config.yaml
dataset: "photos with spoken descriptions (Open Images, Localized Narratives)"
kernel_size: 3
projector_out: 256
init: "torch_default"
lr: 0.0047
merge_dims: true
adamw_lr_other_params: 0.0015
batch_size: 256
warmup_steps: 600
Rows from block 12, named by matrix and row number. Each number is 200 + 20 x the weight over the matrix's rms, rounded and kept within 0 to 999. All counts start at 0.
# c3: 3x3 conv (model.blocks.12.c3.weight, 144x144x3x3), inputs 108-116, a 3x3 kernel for each
c3.0,231,174,194,230,189,176,200,196,188,205,210,197,202,176,208,180,230,235,207,170,183,211,180,181,211,200,203,181,188,187,223,174,190,192,217,219,216,214,203,210,209,213,235,200,176,242,201,189,214,210,219,194,188,192,190,216,192,215,208,198,179,201,217,236,180,230,215,184,220,178,172,181,181,185,188,191,208,192,207,194,179
c3.1,208,214,181,224,186,219,211,172,208,172,218,221,166,227,197,239,177,213,159,233,186,213,185,184,198,178,183,192,222,217,240,205,208,202,154,225,202,174,205,205,163,228,197,220,175,195,184,205,192,226,193,187,203,203,221,174,192,174,202,208,191,196,235,208,215,184,223,213,178,179,200,181,186,171,153,181,169,189,178,148,193
c3.2,197,207,172,207,215,213,183,181,179,212,195,200,179,198,217,213,182,170,206,181,221,234,215,187,192,203,180,190,193,216,211,220,165,188,187,189,196,194,241,161,196,179,204,203,195,184,177,187,195,184,241,202,201,222,205,180,184,205,184,171,196,195,197,234,211,170,239,174,216,223,213,180,197,230,197,203,213,190,170,210,201
c3.3,208,200,218,176,206,213,213,240,224,190,200,207,183,207,212,210,237,179,196,171,196,242,185,205,207,199,207,226,202,193,221,182,203,223,197,204,218,207,194,227,188,171,188,214,187,186,213,171,212,177,182,197,211,232,236,200,152,208,215,225,204,215,222,185,169,226,187,223,190,231,231,220,185,200,177,176,192,171,175,210,189
c3.4,201,193,250,140,200,249,248,235,182,170,240,221,215,206,167,184,171,209,231,195,179,239,166,237,160,181,171,183,205,200,210,182,206,218,167,228,183,255,204,221,241,208,201,159,197,197,193,167,188,145,210,200,209,237,189,215,238,211,212,178,171,142,186,241,177,228,217,191,203,149,224,196,215,187,189,207,188,190,201,214,237
c3.5,182,201,193,194,171,213,219,205,187,185,208,236,207,221,209,196,209,205,229,186,196,242,188,162,238,209,198,215,198,223,209,191,156,218,187,212,178,206,208,164,190,163,179,204,189,193,204,196,238,186,207,212,243,189,199,226,217,226,197,194,187,200,176,219,230,175,191,226,181,195,175,174,178,215,217,200,183,209,225,187,178
c3.6,204,211,207,168,175,261,216,219,220,204,161,219,189,188,195,212,183,221,178,215,215,195,211,224,206,231,217,186,201,213,184,223,217,235,188,152,185,228,187,201,227,184,203,138,193,209,193,209,189,206,189,210,176,206,198,187,182,213,201,210,184,222,158,232,187,182,215,196,180,197,165,208,178,201,200,201,195,206,198,184,235
c3.7,217,223,196,194,215,188,209,202,231,189,177,205,181,217,202,217,212,196,177,218,207,229,163,215,237,200,216,219,184,188,180,201,203,232,229,220,222,192,231,162,182,204,224,171,211,213,198,254,215,158,185,197,184,185,216,210,220,211,187,179,189,206,195,204,188,221,237,195,175,190,218,206,201,178,185,234,204,206,203,231,158
c3.8,175,197,199,230,201,189,209,225,182,212,199,198,201,206,228,197,216,195,205,159,223,188,208,167,175,224,210,185,187,198,203,188,183,222,231,206,225,179,206,213,200,196,201,206,190,169,178,175,164,205,201,211,194,208,185,226,237,222,183,189,204,167,166,170,224,153,174,200,237,180,144,195,180,185,216,211,208,207,213,227,184
c3.9,193,181,230,177,185,239,217,220,214,176,220,218,160,196,197,183,212,182,195,207,193,132,201,237,229,188,227,180,208,220,189,232,185,220,172,179,225,215,194,178,193,203,200,185,184,245,233,181,253,192,138,225,199,226,205,158,184,209,211,193,214,199,185,193,150,223,245,183,168,193,210,187,173,217,229,215,229,212,177,194,208
c3.10,245,213,191,238,203,200,205,212,213,214,212,198,186,227,179,193,179,196,204,208,196,244,207,205,198,180,186,217,188,214,227,228,146,178,174,216,218,202,158,225,196,187,191,168,173,221,189,207,204,180,205,214,195,183,158,225,168,241,221,171,182,234,174,204,156,194,208,164,196,211,185,196,191,185,234,194,189,227,220,187,200
c3.11,183,192,173,205,188,201,227,236,247,168,205,172,179,179,187,189,236,221,184,182,189,199,194,181,226,198,196,216,217,195,202,217,218,201,196,223,202,226,228,219,207,212,235,229,230,241,237,234,228,198,245,206,170,215,243,211,229,189,179,198,214,193,181,204,210,212,162,217,247,216,195,201,193,192,191,220,221,209,161,196,198
c3.12,172,212,161,204,196,226,215,206,189,209,199,202,202,222,190,201,239,198,179,205,234,179,168,157,232,234,210,207,182,215,194,168,219,179,192,187,208,194,193,193,209,199,225,220,205,207,184,205,195,201,205,208,197,216,206,212,213,187,211,171,184,201,221,188,176,140,197,194,243,171,208,241,193,185,203,223,218,172,199,190,180
c3.13,188,212,209,185,200,181,224,218,251,210,192,184,196,218,209,227,216,208,203,204,216,241,210,225,197,197,183,215,211,203,166,180,196,223,209,227,202,213,194,204,200,194,214,189,192,234,189,204,217,195,178,213,221,223,195,186,173,220,207,172,206,216,216,194,194,189,210,188,201,197,227,204,195,177,187,194,203,227,202,211,207
c3.14,209,214,174,192,196,201,228,212,195,217,181,190,191,216,198,221,231,197,222,211,202,207,206,185,199,179,215,191,212,210,206,185,208,213,187,200,247,227,168,212,206,241,178,185,186,204,180,202,196,186,200,209,192,222,200,214,222,176,209,185,214,148,167,196,184,218,217,186,143,186,213,202,223,212,193,222,214,212,206,200,209
c3.15,175,220,174,203,202,188,208,180,188,258,182,215,214,229,211,197,209,210,179,189,163,217,170,186,192,162,158,177,218,208,236,210,177,204,191,223,214,227,192,193,194,169,203,175,224,197,174,200,204,193,209,194,212,223,243,193,201,185,205,208,183,202,223,203,193,224,218,189,205,217,236,206,198,218,191,201,204,179,218,192,173
c3.16,187,151,194,187,205,203,199,177,191,222,174,196,185,168,206,201,196,197,199,201,189,176,212,198,193,199,199,166,194,237,175,202,198,224,213,159,163,193,188,205,213,200,197,208,203,216,217,227,183,199,200,167,201,158,179,202,198,197,225,177,153,217,196,194,204,166,170,216,167,230,201,187,197,169,218,194,170,217,185,176,219
c3.17,183,161,189,187,215,213,222,148,218,171,222,220,202,228,213,202,222,230,187,209,150,205,214,196,211,227,188,208,238,172,175,186,159,168,206,185,207,170,197,206,187,198,209,182,230,164,171,186,217,172,210,223,220,250,182,209,220,224,198,203,173,189,151,154,209,197,189,205,218,198,208,256,210,182,175,239,178,184,190,206,165
c3.18,211,210,201,197,229,198,210,210,229,217,196,223,209,195,169,183,189,239,217,209,199,213,189,197,151,192,175,218,161,198,186,221,194,188,228,161,214,177,154,200,190,177,211,180,202,222,190,220,205,202,189,214,233,211,200,218,222,202,183,218,175,253,190,205,216,187,208,223,153,215,233,229,206,217,192,236,190,192,202,205,235
c3.19,183,197,164,197,220,215,196,204,181,195,226,198,222,209,197,151,174,199,210,167,209,177,192,193,207,213,236,187,182,214,201,174,201,207,205,172,191,184,161,210,240,164,209,191,183,196,177,206,189,199,208,235,203,239,213,222,222,192,221,177,180,176,195,189,177,229,231,202,189,203,211,207,239,224,215,187,194,208,230,218,194
c3.20,212,203,176,225,216,178,197,162,193,189,234,199,203,228,174,181,240,190,204,149,251,176,160,270,221,189,188,183,207,212,197,200,204,203,183,194,207,201,209,218,183,204,185,213,188,204,175,213,182,205,209,187,225,179,217,206,166,189,232,189,217,163,215,197,177,186,190,197,186,203,159,191,197,200,209,218,203,239,205,184,244
c3.21,197,224,242,247,205,177,223,229,183,217,242,212,231,199,165,192,206,177,226,176,172,191,148,224,193,169,181,185,198,216,198,231,187,199,211,188,203,176,242,157,181,212,206,198,199,210,208,238,204,177,218,180,208,208,149,240,220,200,188,220,209,161,183,168,207,181,217,172,219,178,218,187,224,189,160,195,204,197,203,237,180
c3.22,205,175,184,199,220,202,188,200,197,185,174,193,227,209,203,206,218,186,213,206,198,229,192,205,215,176,181,214,216,159,195,188,205,236,187,229,192,212,179,188,223,199,203,165,181,234,234,204,219,184,179,197,183,177,208,202,204,190,219,230,197,212,178,177,195,233,157,194,265,150,174,227,211,175,203,209,213,193,243,215,184
c3.23,190,191,190,221,181,198,178,229,183,179,204,202,189,216,206,215,216,206,186,188,191,179,177,184,196,194,205,211,185,201,188,196,201,189,226,244,182,175,209,216,193,195,193,186,191,209,215,201,202,201,196,209,201,179,218,222,225,223,221,196,171,221,211,185,195,189,192,201,186,161,182,205,212,189,195,212,214,179,172,217,205
c3.24,212,187,201,176,188,195,210,153,213,168,154,208,188,183,202,202,210,187,181,179,203,196,215,184,190,164,191,187,205,191,196,213,214,211,159,200,180,184,183,228,216,210,205,221,179,196,210,184,203,208,167,194,180,186,202,175,198,207,187,194,209,178,191,219,174,210,169,197,231,197,195,242,213,190,181,193,212,203,182,217,207
c3.25,197,201,245,203,224,180,204,207,233,180,174,200,219,207,190,190,167,200,196,195,198,212,201,208,199,181,199,192,217,208,212,211,202,240,237,211,207,236,244,171,185,188,197,181,204,190,188,179,197,203,196,181,198,201,218,196,180,227,169,164,185,185,183,168,205,238,164,198,173,222,212,178,214,198,216,239,203,213,206,192,207
c3.26,192,214,176,212,188,225,246,200,219,212,211,208,200,205,141,215,203,204,218,207,203,225,219,169,207,200,194,206,216,210,182,209,203,189,197,188,175,200,210,209,162,171,239,202,190,214,181,211,196,208,229,155,209,210,209,169,203,205,188,188,204,204,172,202,210,207,217,208,176,219,184,203,229,213,175,185,210,218,190,200,167
c3.27,210,187,153,194,211,231,182,216,197,186,212,210,189,225,173,174,170,234,214,190,216,259,156,169,220,220,227,220,197,190,222,199,226,172,182,188,188,250,198,236,214,215,247,165,201,194,171,200,186,190,190,180,205,231,207,195,184,148,235,209,191,193,178,222,187,166,215,246,181,190,172,170,169,202,209,177,205,186,198,213,240
c3.28,159,174,188,202,199,205,197,209,197,207,218,206,204,186,222,195,181,192,199,181,185,214,196,183,209,181,234,196,198,203,192,209,198,204,223,221,214,184,218,202,209,214,213,217,236,171,174,197,192,206,176,228,216,206,229,182,200,224,220,221,185,181,210,210,236,176,168,206,221,221,197,157,223,204,203,184,204,195,183,200,204
c3.29,212,233,187,222,207,195,219,215,200,196,204,202,173,189,169,169,181,153,182,177,215,178,198,259,185,232,213,198,223,187,183,190,240,215,183,195,185,196,194,159,192,195,190,199,212,226,164,205,222,186,197,210,211,206,216,174,207,246,216,175,192,230,146,187,202,211,205,184,194,233,184,201,239,215,213,187,225,193,199,219,198
c3.30,228,203,203,199,177,212,211,212,203,179,184,210,239,200,209,200,224,206,219,207,183,180,206,205,190,180,191,176,266,175,211,202,188,214,193,200,204,183,223,174,202,208,211,198,208,224,175,178,197,150,235,195,234,220,209,147,189,214,218,212,226,195,192,234,206,161,220,185,179,233,184,195,201,229,189,180,197,192,249,169,215
c3.31,174,216,209,221,193,216,197,198,186,187,189,192,231,228,203,200,202,192,204,224,192,175,204,205,191,203,147,221,191,196,205,176,210,210,195,185,209,192,211,188,185,192,197,178,199,224,156,193,208,194,214,218,253,253,215,204,208,222,242,188,162,215,201,182,192,219,191,200,200,211,211,215,221,200,207,173,216,188,184,199,197
c3.32,164,169,173,243,189,207,208,222,202,201,216,240,176,179,201,228,203,152,207,192,218,189,180,164,169,215,195,206,193,185,177,171,209,188,209,186,236,226,229,190,219,194,180,151,218,221,191,192,233,194,198,184,187,159,196,216,229,205,189,193,171,207,199,211,177,195,165,211,188,194,181,156,185,171,204,211,172,224,199,224,202
c3.33,201,221,190,194,193,198,188,190,204,204,229,219,182,214,204,205,211,220,199,209,252,194,187,187,173,185,180,207,176,210,172,238,197,195,230,195,199,162,199,188,196,222,202,208,201,205,174,201,230,182,235,213,191,197,196,194,180,210,162,210,212,198,200,224,207,177,206,183,195,213,177,212,190,196,208,204,213,210,217,184,221
c3.34,202,205,229,224,201,222,172,191,171,187,211,217,200,198,174,171,194,165,202,189,157,244,195,217,155,196,189,204,208,217,187,179,191,209,238,221,171,247,212,220,199,179,238,207,203,179,200,192,192,210,201,227,218,227,161,206,210,200,226,199,225,168,182,214,195,203,183,186,164,166,184,214,171,234,203,203,179,186,191,202,218
c3.35,208,203,201,212,189,171,209,229,181,221,217,190,182,187,194,201,202,251,215,205,185,228,208,181,204,222,177,191,190,218,207,208,166,193,159,206,201,195,180,197,210,204,210,185,193,224,198,201,186,169,198,198,219,197,166,231,221,208,191,216,189,164,222,211,198,201,203,199,212,228,162,179,197,184,180,202,245,213,166,218,219
c3.36,224,198,212,200,236,213,200,201,184,196,198,204,227,231,170,224,213,195,202,189,205,179,162,239,177,173,220,193,198,166,243,193,197,185,218,221,202,176,220,217,179,192,198,197,179,234,164,196,196,171,209,229,217,277,176,194,206,212,231,187,198,211,230,156,217,199,197,189,200,223,210,215,198,201,182,236,211,179,212,196,202
c3.37,217,207,247,243,216,229,187,197,209,223,209,190,206,219,176,190,210,203,203,185,192,203,215,248,180,190,169,217,235,190,216,203,178,225,185,232,230,164,207,210,226,180,197,193,182,199,200,200,168,190,204,226,202,207,191,191,221,179,223,167,212,233,213,195,222,192,200,196,146,200,182,194,183,183,211,201,209,228,190,212,201
c3.38,178,234,218,206,170,164,190,221,201,223,225,196,231,204,205,203,191,210,187,179,171,211,182,204,231,225,233,196,204,198,178,208,180,209,207,204,197,202,184,197,181,217,238,185,215,155,202,219,204,211,239,202,197,202,181,230,201,194,188,177,191,221,210,196,170,185,218,204,179,181,180,177,206,176,226,216,209,197,182,217,216
c3.39,211,186,182,178,178,199,237,204,181,206,206,203,224,214,176,219,213,208,214,187,170,207,209,203,185,184,212,217,168,189,185,197,220,196,212,187,234,202,213,225,208,152,215,208,213,198,226,225,207,194,218,196,203,213,214,209,211,198,184,167,201,209,216,189,178,229,249,161,213,170,140,235,188,176,206,199,184,201,211,207,199
c3.40,213,188,188,198,198,210,226,208,196,221,211,177,203,198,203,195,218,226,165,223,247,170,198,234,172,192,214,196,190,195,226,191,194,222,208,204,177,212,210,226,193,179,180,188,219,176,192,195,188,211,215,196,185,208,194,224,218,178,207,196,205,187,189,217,193,209,189,230,205,199,188,213,177,192,188,213,195,183,230,189,216
c3.41,218,200,212,199,190,210,221,239,207,212,213,213,215,220,235,214,205,203,216,213,164,233,194,158,215,236,221,200,187,170,198,217,256,176,259,232,181,245,170,254,205,189,227,225,195,201,185,196,198,183,228,203,191,237,195,223,210,214,187,196,195,194,240,250,189,209,170,230,207,212,177,204,191,206,192,233,175,201,211,191,205
c3.42,208,245,197,221,202,250,186,221,189,202,201,235,183,198,205,200,209,224,214,228,237,198,183,169,198,191,197,196,185,182,184,212,166,234,208,220,192,190,177,231,208,240,203,196,178,179,182,201,233,191,229,200,210,225,196,198,190,201,190,179,203,175,186,218,189,175,201,225,213,238,190,196,162,177,218,173,189,192,234,222,212
c3.43,227,168,196,166,186,158,184,209,184,197,232,202,201,191,217,195,211,196,236,169,200,170,193,193,171,196,225,181,179,209,192,196,230,186,190,195,173,198,169,173,175,207,212,208,186,212,217,200,227,177,200,226,208,214,200,183,183,209,197,212,211,195,189,194,192,187,172,229,237,160,206,249,189,165,200,198,222,191,211,215,162
c3.44,195,197,218,202,151,176,214,230,212,257,180,198,189,201,203,181,198,193,171,197,185,183,208,213,207,177,175,218,190,224,196,194,179,212,169,183,186,212,217,175,211,220,193,207,184,190,200,197,216,191,171,220,233,212,175,207,215,246,206,184,213,223,193,192,162,213,240,203,214,182,252,226,203,195,195,210,232,196,225,193,191
c3.45,237,176,233,229,210,183,177,228,212,217,226,212,212,207,224,205,203,190,217,219,166,190,189,182,179,196,215,189,233,196,167,216,209,208,220,251,164,164,246,191,213,215,232,174,181,218,199,195,210,210,217,187,192,192,187,222,246,213,217,195,196,198,213,178,189,191,169,215,203,197,213,187,205,186,192,194,196,206,232,210,187
c3.46,217,195,172,241,199,196,214,183,166,198,178,195,219,238,185,192,213,208,187,208,193,206,193,205,204,236,205,202,216,182,198,214,205,177,218,197,181,205,197,190,220,177,197,145,185,206,205,211,182,204,182,192,214,215,185,191,177,210,188,197,208,201,200,167,192,227,230,176,210,178,213,169,212,217,209,206,226,200,200,216,203
c3.47,177,175,197,186,200,209,217,208,234,240,215,198,203,226,185,218,207,227,205,207,192,216,191,199,190,213,202,221,208,195,196,214,198,171,203,207,210,233,223,217,200,201,200,218,171,214,193,200,213,209,188,171,208,210,230,195,218,183,200,184,195,227,242,198,196,247,188,197,187,215,219,251,202,215,208,194,219,204,197,218,190
c3.48,211,231,235,202,191,192,197,185,209,195,178,193,210,204,199,208,206,212,179,202,199,233,160,198,235,225,180,196,228,209,196,180,191,208,201,196,168,186,197,219,183,215,223,219,216,224,218,195,183,217,223,215,215,208,182,194,189,184,231,220,238,172,225,179,151,232,261,193,183,212,226,225,197,209,201,206,223,195,213,206,189
c3.49,187,184,202,205,191,171,211,240,197,194,208,193,215,200,192,233,195,208,198,179,196,167,186,257,221,186,181,210,211,171,176,167,221,177,228,172,199,228,201,219,177,193,208,213,223,213,178,176,228,193,196,211,235,211,212,175,198,192,182,199,215,178,168,174,189,212,213,233,210,242,212,202,182,190,179,186,255,214,196,235,210
c3.50,161,218,230,205,213,208,206,204,196,179,200,203,186,223,185,242,236,193,168,232,221,199,210,209,242,190,207,185,201,177,176,212,153,213,183,229,173,191,193,210,222,218,187,179,180,184,162,220,190,198,156,233,209,219,193,231,190,204,204,196,211,219,222,197,219,202,170,177,217,234,210,181,214,181,207,189,186,212,227,179,202
c3.51,176,219,190,231,226,201,185,202,194,218,193,185,237,185,211,200,188,211,176,232,167,208,220,161,217,182,202,183,185,207,199,192,223,196,202,226,191,175,234,214,219,200,150,197,169,202,191,184,219,167,225,207,190,209,181,220,202,189,235,176,183,184,200,220,205,219,220,188,173,208,184,196,155,219,235,205,182,212,210,198,243
c3.52,219,195,202,195,163,213,224,213,173,201,170,189,226,195,193,183,219,195,197,212,174,199,211,189,189,177,192,203,187,217,190,216,207,219,203,200,183,232,221,197,183,216,221,220,241,205,196,235,205,217,226,187,224,173,201,241,214,218,191,212,198,192,217,224,228,197,166,211,178,196,178,191,205,188,188,218,190,229,221,211,200
c3.53,183,209,196,189,189,188,200,189,195,191,196,177,191,197,185,200,209,194,212,216,221,209,217,224,188,201,181,193,215,211,165,184,201,219,198,195,170,184,185,166,175,181,226,190,192,224,206,227,207,199,207,245,227,211,211,218,173,220,211,173,199,211,208,226,172,194,240,214,216,204,191,217,178,178,214,181,221,207,162,195,212
c3.54,208,195,208,186,191,219,202,216,200,210,201,214,232,187,213,199,196,235,207,197,202,212,186,200,199,228,180,230,198,177,185,185,208,197,201,209,192,226,210,195,169,186,242,217,197,184,185,232,213,223,194,190,218,199,185,136,230,186,235,184,217,228,197,209,175,206,213,199,187,185,189,219,216,154,161,185,204,196,193,245,243
c3.55,176,202,200,224,228,215,189,237,192,212,205,216,223,217,193,175,246,192,233,206,202,203,176,191,210,196,191,204,182,202,192,172,201,192,218,191,189,165,172,225,203,213,204,216,201,208,222,234,222,224,224,198,235,202,217,197,196,180,188,199,230,202,165,216,235,192,197,187,213,234,195,176,194,179,168,215,202,183,206,166,197
c3.56,194,169,178,150,194,212,198,174,195,165,166,198,170,222,207,164,217,188,191,202,180,198,252,164,183,167,169,206,209,207,182,206,201,212,207,212,192,215,180,184,173,193,191,223,186,180,171,177,182,183,185,192,210,172,187,202,196,197,202,214,176,160,199,169,180,201,204,192,189,204,224,197,210,199,196,207,198,194,204,195,221
c3.57,197,192,214,178,186,204,221,233,218,187,219,198,217,205,189,210,199,212,198,204,191,171,198,208,209,159,180,217,187,209,217,211,164,172,213,176,230,174,164,206,237,178,166,185,193,195,182,177,188,206,200,193,200,193,208,188,200,201,206,202,206,245,212,216,190,206,188,204,245,181,175,214,220,229,190,199,210,188,168,201,161
c3.58,188,214,228,203,211,200,208,195,181,197,221,178,229,180,204,219,178,190,188,181,205,244,195,187,233,218,214,203,192,209,218,201,164,197,221,213,198,182,228,197,224,168,203,232,213,181,175,184,198,164,229,225,144,230,190,205,231,205,194,216,216,235,200,169,168,223,231,212,217,211,215,200,175,203,163,204,207,222,179,225,170
c3.59,197,178,200,237,218,178,192,188,193,187,200,207,193,204,197,216,178,189,180,224,208,199,198,218,211,174,185,171,198,199,158,202,209,204,259,226,196,185,183,184,188,182,200,236,211,215,189,220,207,179,186,215,216,180,225,202,215,198,182,170,172,221,183,174,213,227,197,196,191,221,182,231,208,187,194,207,192,214,203,213,186
c3.60,193,227,173,199,168,214,191,192,197,222,174,187,217,230,148,239,193,198,216,195,205,215,161,230,178,196,213,203,194,213,179,184,201,220,189,212,200,221,227,221,175,173,203,194,218,212,204,190,195,173,227,198,200,172,172,192,213,210,232,187,213,210,221,208,219,169,231,200,177,228,219,193,225,183,205,171,206,211,188,216,169
c3.61,192,164,223,200,194,172,188,237,217,187,215,184,185,187,207,177,186,185,175,179,170,222,228,183,177,170,225,193,207,195,226,191,191,214,198,164,239,197,225,220,188,207,196,184,203,220,210,187,206,163,202,203,215,217,186,208,205,196,225,200,224,198,205,225,218,199,208,188,218,215,183,181,177,202,228,248,192,190,197,195,234
c3.62,198,222,233,187,213,203,187,182,198,196,219,199,191,211,219,207,224,184,188,189,189,208,202,182,167,188,163,207,158,176,224,217,188,217,235,208,183,221,160,191,218,164,197,174,186,225,212,193,191,194,214,195,175,170,190,158,208,199,175,211,206,198,162,194,207,206,190,208,201,210,191,211,200,198,195,210,187,198,198,220,190
c3.63,180,195,182,221,172,232,244,203,214,173,208,220,199,220,219,215,209,188,174,180,171,234,189,213,218,232,247,235,225,223,201,207,235,220,192,201,178,187,183,178,181,181,201,191,193,251,216,217,193,210,167,182,197,195,225,187,203,226,193,197,175,203,210,198,200,199,203,214,179,191,184,175,187,182,189,188,201,180,189,188,202
c3.64,229,195,180,231,226,185,216,185,207,205,197,176,209,205,197,178,218,183,183,216,226,211,199,219,237,219,171,204,204,238,202,197,191,204,177,225,189,200,163,194,180,202,193,232,176,204,203,253,201,191,178,168,186,206,187,212,205,241,179,162,191,216,174,201,201,225,189,223,175,208,196,199,223,203,193,180,187,201,209,205,225
c3.65,216,218,227,192,175,199,205,177,176,208,203,191,205,188,187,220,214,227,171,194,168,189,208,206,215,219,191,205,218,218,180,198,213,197,213,204,213,212,182,167,177,198,198,175,208,252,194,208,210,200,199,186,208,180,194,228,174,200,142,184,183,208,206,173,206,205,202,209,139,236,252,232,222,196,187,220,207,208,210,237,232
c3.66,181,229,195,238,207,226,195,210,205,207,196,178,227,206,173,172,215,190,194,214,204,191,218,197,218,187,198,188,191,165,203,220,197,205,227,207,196,167,197,198,229,204,221,184,205,186,166,215,187,197,201,217,212,215,190,196,221,212,217,202,208,176,188,195,218,240,187,198,218,211,233,215,221,217,204,226,206,217,190,210,231
c3.67,234,220,225,182,183,160,193,178,186,219,204,186,214,214,173,235,241,235,207,211,229,193,188,182,228,200,202,200,218,242,163,167,168,201,183,194,197,199,212,199,162,224,179,217,201,168,180,193,195,207,182,217,208,216,206,206,211,204,220,198,191,210,183,206,187,206,192,205,191,208,213,195,225,195,187,193,197,180,242,204,187
c3.68,213,202,230,183,189,194,206,186,200,186,195,169,199,191,197,173,221,204,178,209,202,195,197,187,180,200,205,196,218,170,181,183,185,211,202,242,201,216,162,243,172,189,211,183,189,223,202,181,230,183,251,207,211,260,191,202,238,199,214,219,213,225,225,189,220,218,219,200,203,188,206,183,183,218,207,185,221,222,218,186,218
c3.69,215,203,190,215,245,276,199,228,222,200,217,198,212,221,173,175,181,201,205,221,226,188,160,228,214,195,196,164,216,177,174,181,196,194,190,195,213,244,192,206,178,209,205,191,200,202,205,200,217,190,201,189,212,196,161,171,235,210,251,219,191,191,205,216,207,169,240,184,152,187,218,203,167,197,215,199,188,168,196,221,192
c3.70,223,215,203,210,169,214,185,207,187,199,220,214,225,204,202,198,205,248,179,171,198,193,210,214,202,180,183,154,175,197,200,206,197,195,232,225,220,213,187,188,190,202,199,152,160,234,199,208,183,175,185,185,155,164,206,248,163,186,181,257,196,217,202,189,179,192,249,211,148,170,190,208,183,189,203,212,229,216,204,211,197
c3.71,209,208,170,217,223,189,189,158,241,213,176,211,226,209,189,191,188,199,183,181,236,200,178,182,182,167,181,171,182,187,228,184,227,216,202,183,199,191,192,206,189,210,191,213,182,189,206,178,189,189,213,242,207,222,188,177,169,193,215,211,208,169,200,223,171,183,216,186,233,195,206,171,220,204,185,197,193,195,188,185,198
c3.72,171,198,201,184,213,217,190,215,206,198,215,235,191,214,199,237,227,228,189,214,186,210,219,228,202,172,187,177,186,229,184,198,237,187,245,193,242,221,206,185,196,201,180,179,208,153,180,171,190,190,192,212,194,201,192,233,240,191,192,223,193,177,208,176,149,212,192,192,170,210,228,218,173,182,188,177,198,211,208,199,212
c3.73,193,195,258,211,206,160,213,185,181,214,241,201,219,205,183,198,192,194,185,180,213,183,179,162,186,223,235,219,161,175,212,222,206,174,241,203,193,176,201,173,209,202,198,224,160,250,197,186,187,185,220,196,167,200,202,182,220,194,180,171,192,146,187,139,176,272,175,205,223,193,178,224,188,219,152,213,207,167,181,213,219
c3.74,164,213,196,191,219,200,183,220,179,203,221,203,206,208,182,181,209,236,169,195,175,179,180,188,202,188,173,231,183,200,200,193,189,196,173,206,188,220,213,215,208,203,164,153,176,196,211,182,190,170,227,202,220,211,211,156,200,180,196,190,205,249,155,201,186,193,194,202,214,216,202,175,194,199,161,201,212,190,198,204,208
c3.75,200,237,201,192,238,235,198,185,180,216,210,226,169,205,199,229,174,199,231,179,174,223,190,203,225,192,192,175,220,170,174,215,165,192,163,214,199,171,204,196,178,150,238,215,151,194,216,172,203,163,188,185,192,238,204,183,189,169,187,188,195,211,197,170,187,198,180,240,238,181,244,213,196,220,204,186,191,199,197,205,216
c3.76,206,213,204,278,121,229,221,152,283,197,184,212,199,170,242,189,213,235,213,200,234,151,224,162,212,215,213,194,193,181,190,205,178,205,189,221,153,177,199,178,165,209,204,181,179,224,180,212,199,166,252,198,224,222,176,203,205,213,171,253,207,184,192,144,224,222,151,203,167,204,193,187,182,188,200,184,202,181,185,196,190
c3.77,208,192,192,206,209,199,206,210,191,223,219,197,219,215,224,209,194,170,185,207,176,200,249,239,216,182,196,200,201,229,179,216,187,176,165,177,225,200,236,194,172,188,191,202,210,203,175,172,203,201,178,246,222,218,156,192,186,189,231,203,242,164,205,217,224,192,208,187,189,208,211,191,170,183,197,199,212,196,176,221,206
c3.78,200,211,253,228,205,199,220,180,175,188,225,222,177,194,177,201,226,207,214,205,234,176,213,209,194,196,218,171,198,205,208,173,199,196,192,215,204,195,200,179,180,156,208,238,197,204,182,194,184,220,209,200,181,188,213,221,190,185,191,220,199,206,196,191,206,202,155,228,270,179,176,190,183,184,204,210,168,175,195,222,193
c3.79,204,225,204,146,205,186,219,177,207,210,218,210,218,215,193,184,194,183,216,218,199,237,196,225,207,196,185,191,203,206,212,209,196,208,179,208,204,210,176,204,184,186,222,216,217,212,187,200,201,163,186,223,211,193,239,191,215,188,208,180,197,195,199,214,186,178,237,190,188,190,205,197,205,189,180,226,197,191,214,201,177
c3.80,158,244,206,209,218,210,206,198,175,189,194,173,215,189,215,196,213,190,216,195,190,188,183,182,194,194,228,186,222,197,214,216,154,196,184,180,216,250,212,190,177,200,209,185,192,200,195,218,246,191,219,199,241,215,182,200,207,201,238,171,170,174,194,194,223,224,216,193,189,181,205,225,228,174,154,225,202,171,186,191,202
c3.81,179,182,201,225,182,189,172,182,166,175,166,192,216,210,213,185,205,194,205,208,213,196,178,196,233,191,180,189,223,209,208,198,195,213,192,210,198,166,206,211,219,179,205,172,176,196,181,225,204,217,178,199,204,226,164,194,207,227,226,196,196,203,227,214,192,194,178,187,203,201,212,212,210,177,183,241,206,196,164,196,184
c3.82,193,209,193,215,198,180,235,220,175,197,257,183,223,191,215,216,190,191,190,190,200,200,203,162,225,187,226,180,212,177,205,213,187,259,191,235,201,214,209,206,210,197,207,206,208,242,219,205,207,189,198,181,203,205,194,201,176,219,206,162,220,193,187,211,208,157,198,196,235,222,157,184,207,215,213,202,212,193,185,237,205
c3.83,236,201,200,212,169,164,248,183,207,181,230,186,202,176,198,225,215,199,229,181,179,174,204,174,226,239,217,177,181,182,230,189,226,198,230,190,195,198,212,201,198,235,195,181,171,209,199,187,176,210,180,227,215,212,204,163,209,172,204,189,217,184,164,193,220,207,198,197,189,206,199,201,200,164,217,211,217,241,192,196,243